Weights of a small audio frame classifier.
Model: norm layernorm, moe expert_choice, width 160.
Training: muon at rate 0.0032, batches of 128, held-out accuracy 100%.
Data: trained on synthesized solo parts of chorales (CocoChorales), 39062 training examples, 43.9 epochs.
Rows from block 3 of a small audio frame classifier, named by matrix and row number. Rows with one number within an expert belong to one neuron, the router's apart. Each number is 128 + 24 x the weight over its row's rms, rounded and kept within 0 to 255. All counts start at 0. Numbers have three digits each.
Before each expert's rows are labels from the 100 clips, of 14976, where the router gives the expert most weight on average: "loudest band" is the band of the loudest frequency at the time of the peak; "responds to" is what is common among them. Only what is clearly more common there than usual is listed. The data: synthesized solo parts of chorales (CocoChorales). In brackets: how many of the 100.
# router: router (model.blocks.3.mlp.router.weight, 8x160, trained with AdamW), inputs 80-159
# up: expert up (model.blocks.3.mlp.up, 8x32x160), inputs 80-159
# down: expert down (model.blocks.3.mlp.down, 8x160x32, transposed), outputs 80-159

# expert 4
loudest band: 250 to 500 Hz (83)
responds to: note A#4 (86); oboe (33)
router.4:126140135088168157155106096141141153159119142145100100134089151150115159129147122143185088150140107099170126159150099106122184106142092116125098130098129110125133144153145143147123118089158114105103130166127130094130113152171104123118111107
up.3:106134159139085147145134121116110085109111167096155128096126079121147113140153090079112142112097169113143175123118164146135107136110124123131095093124124141133152141104113153121182109169173133140168162096101146112129129126121150152116157133
down.3:117114137124125145065124136147129109115148142112104145146173116146118184149097126140076128115101101102157124152136131148148099101134130099134118117159166130120149114125133096115110125069133114116141113089138114141152124140097152165147106141
up.4:110127125141127125126137103133114123118141146129149107131114089129123126117129107105097100069135155150144159129110198121135112105105132164148132117129139150105118174109149161152169163153125127107097116115077118115121132151111120149206148121
down.4:110092067137154139104118115123140120135156136165135151132125125118142157130122160120071096092128133127158077154146119129133167134166104087144121077130128078131142130141124148149168100130117130111114112108122100144110119144138140098127141129
up.5:113149152158111148107151125063125070099150147131153170099117122111107128137100109105122135073133159165109186149099136140127098087138119127120140130129152131131104179148144141126122126174111144112156121129118122120093126127113138153096144166
down.5:146109121106157155125120117118141114125121116124091156112134093094159139138082144111118126156134132121113113185084135117130142100137167124152153153120105096152166131126135141138107117148095133159157142149131129155122147099104109149147100140
up.6:135129133152144110127131156119115100101124126142162150077110129098132109144127095091113118112118125151142159130100161123082121062113125187125098116129151180135100139141120114125148135190132156108167131085119162112073149086107154156106165148
down.6:101154155111128087140099092156134147140143086129170116120156142153122133114162152120125161116128125103107093150088114118113127121130138140127129140153144136133121133085146175136159129143135144114091080110153094109158097165119152076114101105
up.7:122123127175123135081123131142159111100127100110139110144101062077131131151116131114116139117137143148129129160095177149099076151131127142116120119103109166090130156156117123117141115151113139093146139099072124136125141110100143170122139170
down.7:118163135139069127146124139129087151140147151120144140119157135097163108116136155176108108118127121113129119099097076099168160146114073122080134140141137144125150104139136126081179091156116148121137102122099085155140150143116175131128145155
up.8:106130135116125121138130142147137070125113146125147111101138073114132101141149101085126108107119164160132165126089130171106081075107160165114122134153132139115102175126153159102153133149123147109165130136129119114097146136128154154113139157
down.8:096134102068122150110134118130113164126126066137143127152175118081134148121101158121168099121135153106111143112087122121129163097148152134112154109141154162132161162085117122122128122114121114164178135140168123083086125109093106107143116139

# expert 1
loudest band: 250 to 500 Hz (90)
responds to: note C#4 (96)
router.1:128160145176142127129122098130143077142107161082148096097115152134148155103104094119128113141138110142161163165118143102146079137087159175117181144144119142143132139136147124167104144169145135117111125099142152122124146121115152159148151168
up.3:135157110126103111102115121119119131090121138131154135118096137135135152102110129142121137171112157123105186081125146148111104157133142120147127118127113100151140153149095128170089158144166119097135136112130132108094153123089118165141168170
down.3:106139104118098133139112123088122141154167108161105120157154134124146138077130106127113214175161128137107149150128123140131142139156101136155159114134132122142104123078136147148132167139131115147112133164125151124146092137114094115127079055
up.4:090118147098146132128152142145132082123134120089148117124111134087133159137083053106141120092144163161123159108082144150081101131164126111127161118137116144110130160136125138160125088148119125109136132131120106102091173121138143180095115146
down.4:117074060152110178112142147117157133122154118136109137164107166115125160120148205125153118152131154136154096132127092132172134145112085158097131155099102131120114100127147110083169121102154104157088112122148105133108118139153122140141100122
up.5:119133152132114114098143134124120106126142153080144094085087104125105141150109087116138138137125161109131126134145116144142098143110086133172097134119108127137159149099117149094113093118125135111140120112122138121107123132139189122127149142
down.5:131158074103122146126139113137129161107115095124128095149166141180085113116128166134132107109146115100171116161142142099124123171133090147104093109104126111161145153170099150134148165131085132114103137129133161123182131156142116122168090150
up.6:134136149121093123126103134121162092069115127119196113143099091101101129138123093114127088115144146168134191124136164145124113159131153092139127103130133132140117106175125127152141105128113142103134137089079134140104148126158129158141155114
down.6:101113074134150117120097134082137169121129080154110142189126161157126124161094114115120089130128109128142100118123138136131134133135162128144147127110110113122124111140136120148128128140120155107106143152146105133096119102144111118182115119
up.7:170161145109125115133126141135115131164146119122159136137093071083147100148138140106148113111118136117105156132103143138103106143118114135113155100168127134139150122137130133159123127166125173118156123091153171106128126114153148126126124120
down.7:087143144083158148120138146140110147188142147140107119147100143135105106130163114152158075101143096125125118121146109129095104132137130158138141123111125143081118108120111130121101161134099161181127143134099107138120131157118106172167142113
up.8:144121137109132129055143115155113095123143169119144123110110102107123129145155112119143114089117157111128139135126173120145114152133184120149111091123146126139146139117128169143131110151134146120179124126114163081129152140129145189132142145
down.8:157126061096122112151151122132140133142112094128171140148119123142136150149110136117106123103072107064119112148128139072131131100178120144144160133136129099131140159174123130101136121079108132137095094094083128171146117122106086105084131122

# expert 2
loudest band: 250 to 500 Hz (86)
responds to: note B3 (88); note C4 (45); tuba (38)
router.2:106144098146130143171144152072086159147123151131122161130116120158146124133169162147086158127127127144134162129137133158094153125140140136140145100139119162150122140147155092109148121156149097103127121141080151145107121115136109089153142136
up.3:117135106128163130106094138108128064111118130124199138085138087138159136131123121072136125151113153107099098110090140137117128106122100115151135135124124130112099154118126125116168144146156109131107146099107136134112127165108154101132190155
down.3:137118130080114132137136124145085111133154108118115138124120096152099173112137098129155134097111134100156100110157139148114100135118131148116167144115152128139170152126144102128104085091148143115121069146093101123132153157142096104165169126
up.4:102106117075102128153146141069125091090141126136141127161179137134143138112136115097143143161102174125123159135115138138134080132152140129113143126150127150160113137144112096146127150121117108113177143094109139099090127077100112128141136128
down.4:084122115115141162119126141101142137129137108127109087173136139130136165119078097087127130146121181143108129117151128127139132155142111115110113173131133140175077111145140156135142128134150102124119121115135145112103158091085142125102103131
up.5:132116184119170135112145137142094084133144131127100120159096090088100139141115107132144089140112177117122146154121123148101083131154150136140123096157125194107100185121102118120118131122106117093184113099148119104128131130085128142156166129
down.5:133132122114164122148125139110125094132140165163100124119136156130141079098099123129165166119100135084137131123151142093103130119131116143153177103169120118119116083170140103150109166159109131107156125171133142147102140109124118110106163091
up.6:096128139088115125096122163119131138124112142133156110128129118126096123112153145102137101099097128122061166071147125106109148092159092134111101117173098141120162153137142113122183134132098145155160082129091094121139146117145132180102113112
down.6:119139140106114104110071112125111141158152169127156110123091154105111098149143110130119141100173129146112111148147139143127170087102103146116101094150098125119150128128137125140144158144119162111096127137133094097166156155134126157154096087
up.7:089104074126129121144117092091125143171144112139116106149161101142133157112131137108119139121091163099101091133113158124141121173121118112151112129139146119163102125146144172110141170114146100096139149094105152101093131125110140120154142147
down.7:148134092099142104176140131122111114132166078139144152115155164149147122130118092107121150184120150118123171146129130128102141115159129092113162166110130101159130162105113099148113155141154098134112118148159102113154109111077097123103144098
up.8:110135134118069122151119154130101074134142120116142126114129142145140127129130098090121131156119131118099172094098154143134109134181088109124104147150090106138153165113129132101151130160180146144104137102112090138156151150120165127109110132
down.8:158147121161143113107156115121151174158121139113119159155154120154097150130114117170112104100123113189138120167153089146121135148144143149151131090117132141127131144169159121101130143098125157113128150117120154122155143055153079132193157106

# expert 7
loudest band: 500 to 1000 Hz (56)
responds to: note F#5 (80); trumpet (25)
router.7:107146154136122114111152140116152087080081133149137086114070077124117102102104097113102123094161142091124126116136115094142111121120112145137119116120077096123130141162127147118088081107142155107125114104127114096068117180119121131140155125
up.3:130084134130140138110143135150160139109086186137150155097111108119102178125122120149130143145128185174124136109153141132105123132140146155159104144094139148118124097140154136111136120119105129133135091094135142102134194089117152123101117186
down.3:114119103154136132154166113150142102142124096125117075169123121134121101152136140096114170133157134140143086139148132152120095136120128133132136121132160132159127102134149120117164179091135133087109153116122102140174113148143112106161103135
up.4:157123153140073155094133094129128123121148185103144157101108093120120158174135067119138147133123158124152165138089121127125121123127114114113126119113106117144138161133106162134155096137146129126134104089105196150120159127116172172089118144
down.4:158129118121104144147115150116126157082130081102128164154129150158162167145111149118103143119104144145174113146111128124149128148118111083147138137101120125156116133090146169107077123118118131137145125128119153127139135134172145137117115099
up.5:114147120110128149104133164152115094111149166119087149098145070113116176132122091148114122159094139099130143115129126168092102177103105138139119173106113115135117177114135120090137135126173079140155139111107196113111123145119166176132141155
down.5:101099159154128108146120134126136134090074143105167154087154110106154144086109141132120089098167150126111112099113112141124099107150147153114109094102123127143170153144130141116104083128124130146137133114185088138135119104089125116130149157
up.6:117117193157104127079127143151128160081139125074139150095121098109169137133152116078143158109144114163139148083125128137144073099141127127111143154122136135137136156116136110141178150160133113132107106140114159126130145134109123154098143144
down.6:119091154122092181174132134141131161177147113099149132133133110139134117121155158130137168092155122167115099097143142145162141103079115187133122087123128085109158127168125152143141131120120113098094138125132059122151105124137098082136069123
up.7:111127110148069108091136096159137096104114155128132126129123084111099125149140121143095119087103156154100158131137168117126100173164118155158080128112122141106147136151135162105141154185152153131167154100107112103117141163077169120130149116
down.7:095131143109113118165135111103158135143121119142135149107109109093152132144132138139110176104100137117110172144130089085140142123104102106105144131123134077142156082128080104152093179136099132122118151144145145112145153145153136107164155117
up.8:158131134156137129099112108136130088102115139110132079121136095122136141138145130099119150146115161159132113109132145134140100115131114143170156145125169178115152137129130152147163122149160164123104104081125164144118120168091120157131117170
down.8:112118143152120094127125133167085140126143135153161120119152156127106137108162130144129106089176132121155122141112128146129133091119128099095103132108133124167129173134138141111153144117147105124096091137102087139163150113115116138118162142

# expert 0
loudest band: 250 to 500 Hz (85)
responds to: note A4 (100); violin (44); oboe (25)
router.0:152155098124162104083129107124086132108085119120144112110157103160170147153102168159139128153086129121135156151127126134122109145111084128114125172160099153104125157146126170154129137126133096152170139135135140135130130136103116130076162102
up.3:133158181125123165085113146147121116089167143137182147090116097119110135108116111116106127122162151158106193118121140137097098120114137138123096098123154120137088165155121098153102133133118147117156139102160101083104143128118141147139138145
down.3:103099092142130138116150107156144166137122135163156135112126147179147150109164151139113091159124148148144129171153097102153132148152136107158108124116142111105128146121148134102137089118107081157081112136062094111127109127160161123131080125
up.4:142159172129133123138136130125139117095122160111136130108115118117126161143119096128106123115113114099161121114111135149136080098098171133175124072134131116146140169153134166123119138153132130124164130094120150152119144111103162140152157135
down.4:156142086151142127117144115136179152139150119107165141108086105111141064128108108138123107142148171170167086145144146111116144117128111097146106118139170147090087090131137122109140157173158142119143168122097111147125123107126134157135169075
up.5:135139132115079141114121132126135087153091147099146137099122054095172117126125069123104104090128135122090116167138157158080110130096127158151128127133126162132103140151123111121174133165129157114147102079112116136124150128108163153119141171
down.5:130105109088124129097150152156163128149144130133140141151173121123128141163148121152110098091105056082173093097135124117143115156119149131108120141095117128105136132148130112110126107109125097128113142151131107093160124133127126097129095129
up.6:125140129100118124121121143094116105125119162081160145094133114126124139133139048102102162158108159127151161142111174138088111104126133127116136157126123117154070149102119112140148110169128129119146121122077108139108153144091184168128133109
down.6:123157075126091152128121165094087139122109143110105110114134107088160125140140127186175053146096099120134107114134142121158114202163113171150127179083126136129139120153100142128137057095158153130112095083127126143127162153119150180129148159
up.7:147126140151095151128149147156131097118106157109158113115097107094068138165134113119131095126110151158132176098137179133109118138149114117133138089127134115132115108146140136132164121166140145127125151106108113097097175108120147171138174119
down.7:094122110144127133099095150112158148115150135128156120170102159118120148101110183150090115129099105111145095121176122102126140121123130127128148161126167154139077106131141116129121099099148076132097155116155063122135144126132105147163140107
up.8:098183174140111147154119123142149105125123147095097186077168074112155128119125108165142130111144162126123156148096093121128121131124123129123114086116076151136129112164120116125115125134124138100155098085147129140107132120119157190132131167
down.8:165117175076125141130168105115068136148119150115078118161116131142145124123124124119144127112099145155140128145129136115118098158160145105121136116153107093140120141147095161172134143101062162047163131128126131129123116156132129152157131148