Weights of a small audio frame classifier.
Data: trained on synthesized solo parts of chorales (CocoChorales), 39062 training examples, 43.9 epochs.
Rows from block 5 of a small audio frame classifier, named by matrix and row number. Rows with one number within an expert belong to one neuron, the router's apart. Each number is 500 + 25 x the weight over its row's rms, rounded and kept within 0 to 999. All counts start at 0. Numbers have three digits each. After the name is the row's rms in percent of the matrix's.
Before each expert's rows are labels from the 100 clips, of 14976, where the router gives the expert most weight on average: "peak on" is the class under the peak. Only what is clearly more common there than usual is listed. The data: synthesized solo parts of chorales (CocoChorales).
# router: router (model.blocks.5.mlp.router.weight, 8x160, trained with AdamW), inputs 0-79
# up: expert up (model.blocks.5.mlp.up, 8x32x160), inputs 0-79
# down: expert down (model.blocks.5.mlp.down, 8x160x32, transposed), outputs 0-79

# expert 5
peak on: G#3; G#5
router.5 073:493490519492501512468498455512516479432520515444509478542521475462473486472548488457502471530517497452514490541486473523488507500496544516514459472492508473535478516506526492478516499508491515516505470496521547490526496499506474475529488466
up.19 105:532464503546501499487476504493519515514518519478454508479463535535459506471497478492524521492500460518497482516545462438514549515502495509514481519455526501511513519525471518519469474500489532535465508537483504519510525513482498482506484510
down.19 099:515472491512488497545486540511500512433497501498494515469480516486475492520486553511499510506473478475535537487487534520520528507515467462485477564484534492509490466527520504519504505498533521514475514501448545520469524516472497522511485473
up.20 087:484515454487566501505521552477506528529494526479466522520464536563474497537523475489488504501484474469504502487510525492529494514528485504479508520515566455516492514533517519515482500473488447503476505521487508462505490535470507475495464491
down.20 102:477474511555448497504493511469460498526513535502513517509513512522501527530481486482506453515538479509451526506492497534461451463511491502474499500474490495490469462509534462511496514495508467483513510492477501502510502481441514483495512454
up.21 103:488464491516554475490511541490506488544493492466474457519510531493496509500491503502465495502491494500533528491467517474534571482482472490536448512505501504521511525491484521484477499517505481539508490501484479520454527503505515498510497512
down.21 101:479457466493443517495474497511512481494539533530477512477524479530522513517453547503488430463465491516463524572516481492505530501524474487500451519528490468540502506472481514503462508522536538510483468485513521521453499470476515533496525523
up.22 110:554500464494496521496536495462499499507504541461444472510540512507456527512499449474478532472471526508480496504490490474510553517471450469493527520483521524488484503510481511516512481493460477536524532532468470525530533540483474495488482511
down.22 096:517520484496536521506487497497464507474505553528459548484490504491468493561528503514504564509525499550500482508537466478492494464501492527547511468491501536492458516526486491503516458495487501506517490451483544516483486517501506465488504504
up.23 115:530506485492537500479500507482532523486506498454495458528520502502511525510492523464491509504524492460503536514488481461496501485509514480498532507498537483488520571514491484511470497479478459515496498499447460457517511505466536480488525493
down.23 105:470494489532530478546465500499440507527453511509478478515478505494516508486481519560471507504490491484523485489496497477460478520507452545509448487513506540473499501539444530531541469502473522518491506492481512473547510477511504493536492484
up.24 092:486544477496528462491520521497528456502498498487473482494481544489477527493479439479482522506487469491494507523473477499486526489521450498517509546524485496474511528480518530498512495482491499483502533512508474456498514492469489484490486492
down.24 100:525447519455501480514487539494524531491515504496501509532511497456514544473480522507479476474487531514476525460489504551479506482478486497505508491486507508502492488527479503520471511486512469502541508502535466529502498529505492549512469509
up.25 100:507513506512553487516532480447533504486520481494514502475485502516496477511521506498473507534529506500528469500431491441474490494463502521503477491532484535478528517501479476518469489474455495542544516495455487488511486485497495487552480484
down.25 098:519477516514496493434506562496494497505532493489517496479519490520508526494558524483473478444526470499480487536517508514497500515504484488546486504487525531494528463541464491463536536531508475485509486497499490502491540553479527517491512524
up.26 102:516520536498519542511484484464454500462486520469510457495507505538498517482495501503481546551481490473511488503457479472510457496513481495506526443506486518527476520548475507532528494495444482495536499515499465496517491500503514466509482488
down.26 093:544515510465523495467519504457483456470499471510492509495492499479516503468468498506519513500474532517570473503509535498515485484522513544504503467530515455533508544530469512514499501560513534457489508469514497526503492523512515486524510492

# expert 2
peak on: silence
router.2 096:486514474480499516491522520495504492515524493456534510511464513523485467482468501484492500555474508486495524513515460480513508497543506479478470502467509442443518519518541525499554492497451519483492505532498503466522523475500509511485484480
up.0 104:499509518494529484533517481514496499516497451491516487491513525549533494477496467492467531498563495539471507506512525471520509518431478530582481529518486507500535535528473526480490463498504505524452491492495487537471491502477483503489470488
down.0 105:519487545489455492446515512481500454525478495505437495504509462514466543502490496457525490534496509490503522528489467481534533511461470472509494512497488500525540520503510508477516495494503489531523494504508512553478469459454474501492488505
up.1 099:477502489511524490484508500501479502519557506528469481474531473568504462504505495524520512498529504438529451514483499457504514509496485535519495466471491531534512526493521504562508496481489474482438483510472482547496492544496479469504482509
down.1 102:483504482502535559532466495510466533539485525471520536486471532476508514470473497473494522502482501455488499507490495505512492472472482530469530519441447495521500481564496492515476521507502471518573490529527494498519497509505440491507492529
up.2 100:523481491476506514472543495532480528476548548511460477460529426545492507528502476504463525525514505495527476472501485493508483516481468506534503468511478504497473506521508502531533490499519503510458491505515498528483488512482476497469499524
down.2 098:488453515523434508517522479511480508513503483502549470512482484475524515521490481526479476487494498528474524504496512517525523486505468513469480516531493465507508522466502515499480494538529562509463496442529499513532457467515536521501445525
up.3 097:539464547487516503476509449443531469490481540482479490508524478508501525522507511490465516510532484504522493482503498465542506526495536529513511482490526518478485533509455518506502506488482466486492530486508448499521468516529480465466510511
down.3 092:479516492506553470559495503551482518456477444543513513463469492475485461511523500500571526526497562470504449511481515507475490502547489508532465460481522491486493497484492499504527480538505519518488492478494518482533516493524519500565463505
up.4 086:505481479493510513476535482488513516519513518484444484508525530525490489547480478521497528497543472436522551500501495498542520518466454492520475469487465536538496518496503535508436475485481486542468485496527476493499490493455515417512483501
down.4 089:483466464480480492511505475468504479444488551511505497460508482523520539526507551499495482509496476492432515477492494489540527496553506489486508474501535487489477515519506504498553504536525497453500498544488511485506498493529468540501532474
up.5 096:498476507505520513467512499471496494499539514520471516490524530493491496477488489461518525499526495491507466509476507499508492522479493570497525458452484504512496552544447530521453526496493514487479480475457506525495522485530517482510497520
down.5 095:491489479550427496501519548550504511542524526497462468538534503505516502504511467513497476525507507486460548469535527555480484521516467497537474535487449505490457457492470524544479531511507484498468511462519507527489488499502464465517492502
up.6 108:491490479537543442490529512519489547485506550529487514484509527525445503546539483539526525513483501470506467474482517498505482496510460499485506458480525493518487508530484502520533497481428473506506540526481521507483472512460493484519503511
down.6 104:465486464508479468507517507471505525555518547524481543530474496454530493514486504478483534500468493479511511472519513547486499512550454493516502460474515519498543497566481521481527501512509500461519489504455494484474484492514469505519498519
up.7 110:532487526536531498537505507481500484492471487465500455493507486509481520480506491472506535484510503490516476527490459475503495509483480492555454497495544528525464512530490500485502480520468525548463492465468499481533485517495534472502491505
down.7 106:549505439525468527471511515449513489505508510478486539455500533551523473486490531506444482453497501524475492520497517479500492514506512494486486520529503553470477473536500483535468506538487531497506472483502487540483520514515516523489497530

# expert 3
peak on: G#3; F4
router.3 079:519502475470517480507512481452513470440531509466474485524485471547523522520525484495490503491486532452459483524526513466540509492546477488522470477501503540485479535516531433529494501492520519506453468502440476517473516466460497460519506522
up.0 098:484481520491475484485505493522532515531493537460492494504477487503517542494533470499508493535516479485538531520495483489552517497483492478478498526514454492527508504482529528528479450518495508533457520540489503506485486455490497472476512521
down.0 105:464523487502480532530482498511486472491465479516520482515508552528580518499480528524469505450486498492525522505474499566505535504479462480506466540525471506476502486505526528501506507499521557500490469488496509515517455478494470493498492517
up.1 122:505461444525470482467514522501497487527534513479455479486513517531494464492496533458494522503468504495517528525524499470518569494514487465522488530485543533530523512475480495525499452502487516530467505489487533482472513494466502501527497484
down.1 119:508522486526506519548500547511486500455485537516477556459473496529520534544474491489473455484501466520470469510484495497446524476530461501497479506516498501481507489563450458485508482500495532513497521521485544524464481541481527551518504487
up.2 116:476458486482548494468516416498483489428537489521485480515518489506496525478486492517467538498500495495482508507482479466540497513502520531543510492520494493498506517507472521500490475499485472504462516515438480491525482499490511509518505523
down.2 119:485480528471572489521488495454481522538479447507470464500508560466519482489534532527495497507504511511526485486511512453470471541504545514492505444498475535473497521496476523496519467490483502494471497481505475474501519513547504522496469477
up.3 096:518518522487507512468507488479473466485491516477462487542524526537511488493505476541527530541494466488496514472516480464552514495492492518466538521506467480500507552530480562538474500485474463499464532477524501501526475526512511444434484474
down.3 099:472518535533497530525500482478500490459500459484506512500526463528469491493495462480505573482562504489466503501540505473492444476480507482491514489521493473495505465486516491501524447511503510504481482484520512500480496491488461513497528480
up.4 096:520518504508517472465514493466507495466525530467499468460502501502487550498528463459484474494542470490546559469550475452579500508487516523531530518502514486504497539503494531489460484481508500499447507532491467466489487477508521460512500515
down.4 101:489513497523495469526502433568489527440514456510503484522503484521493459515544483514540495503490527465493479482495533518470507514503478499499492461495498521493502547524491492501557495487472542532504449467443522491517495484535493543528468499
up.5 090:512503516507556490452511468473490512448499519522484514495520498506469536495554454490489524506508510519530480488510515481524492506449533494530527490474549473498521502506478542482518488484477497512518498521446493495536498526507479485511485478
down.5 095:473518457490507509514481520499480530535522527543478483497504500519465508492500536530525464492459478502480509463513514472446512491511476477469502492480499505496454506464487505517517449466451483544523474511521489543495475508559471453508495487
up.6 097:508477489475543504462532530514464507528494518465479488498502518491444522483490534498485461500482490472512499487486475489485517484456468502533466495468511519526545480507496527523495522481455469535517506524514510491508530477483491492520532497
down.6 092:507475511515526467494482494502477473495504522508494520542505501489498524521520492465518491461487477505512534498479522525494481453484509582505457488509508516490449465466493511493509488527526496497526483496474523486490476521468471521491518448
up.7 105:500448493489530486469530475471511523542478469477492491509528496523468483515519519446480528502576512496508517532498514473558502524491496487556507478523480496544518501472498538469503500499488471534454490469490430512500481525466519494507501524
down.7 119:451474508522514471542519548558469525513504464542493509466486517501547523505489507498470499483511524514478556507505481510474488503480482569512491510520512540493513508529492487498481456524501506502493453482561441517465502459480471542489461507

# expert 1
peak on: E4
router.1 140:521492490466449495484499516489527484517497458508533526507472494438531511477515530491548469494504531489476508498527513550449460503530533476452512495482492498488475467490514502492543529528495517494556476498552516483498535480551498511505533478
up.19 103:522466504504526513481518492511493496494521514491440452497509543534446521476532471519487531490526473477509493544495481432505533484498476525533458524536498478516476537468497536506492496492491513524436508490466491499489484492467528479506454528
down.19 100:493501543490488490527520574485492484491518504452477499497476504498517518482490516536482478485500519520508522519522479549485477502543513484523468492500481557439513505528498484512518470543516507507482516449527541495450502484473486489469471470
up.20 055:479501487466513470505531497527481500506530501505491488492526469545494514496469452488437542474489494491472505475496512450539516497469463537547473482493527497544529523498511554517520508479487506506447506531442464502500437514469523500535511483
down.20 062:477510456481471458489509476490499511513514491506468414485491475514524490514526520506461485503508470478470510505462465509499428514508494490501491480540509527548505486524511459499492484505537473473462510490476508478522484494474540455510513472
up.21 089:494506485513541487502503473502493525495525507512497490510486509520486532497522473505454535469515471491511498510477507451515521488495409530524477502520507508506524556529491504531519483496486516506443527485444440526513464493478541489492454496
down.21 089:494514483488440532505508482500476502494511549524506501479511469497460465516499525537503551531501518498522525496501508474489528490532477478477485511525449530488505508440493535492467460541492531499496487536562464533490496479529480491487491504
up.22 083:497451548505512500502505482502502488485526459492502501481532525520471490486491483509488531491510486491502453488499471447510524529504473546556510510515490531517523577535534530514481453466499466486433508491465449493487495517502503490504475487
down.22 089:519529522500489507418505531490464516537476541482506483494517480516502496486512467515492467528485521493473463494519533546447471526476534483470440477445488547470483481475502477496489496517454518511499502470500516551517536473514528563527475517
up.23 116:474498484508504491472527491531464499494521495504484449474529523519475505460517466523474510499501490472487479551519492450502477508516480513545467494513495486515523566519467506518476474504489495507439537480444472509506473535470519475540472495
down.23 125:479493496495474530477541494468468541505462524500452465516486477517448542495514533496494495476492482497480533477472487497509519499541544484526487477465479547499464517501509492485539478524504523513525479551498526517457508471536522553467454459
up.24 089:476498498501535500524529506503467517470528492496488462496528446509483528514501487512487541495531503493497493489473532442520551520481446505523509499481511509489503538543484496524509499502490512546483503497468469543506476523482510477509446506
down.24 095:469533465492508484551472539531515559485464480460493516510502537498539494469545542531539531464481521477520503487519513498509518515501467489495503514461494447523508493525509508537504478496483473498520525493490532456468499505545494478533460494
up.25 086:499501505497548500477529486492490500480518481483479493522525534522455536480501462498499536503499465498488483506499514489516507480503468521528511505503509491517518545509506518507487478487459489513473534507493502498510489520490529480478478525
down.25 096:485515462477435484547485517455490509536496524515499536510510534506479480552484501477505455457503514493502527510467474509484523485514446491523499469501451500523503475478473479515474501531467501506491493504531480536488484524464522485517512480
up.26 091:490484485482542510519519491504496540515533483501469468497505501525495507520481462512485512492512478511480503505522535418519520455511482542509502515511510497493490532473489529520488467506521476499452530508470498487492466507487518499524456510
down.26 088:517476478479516537476504516502497504460543497509517538459511488517530513519505535469486448535499474502474486503509502492480532510477489478456495528504514529491432501480493458496504508473489539540500475520531551492457495498522487499516478544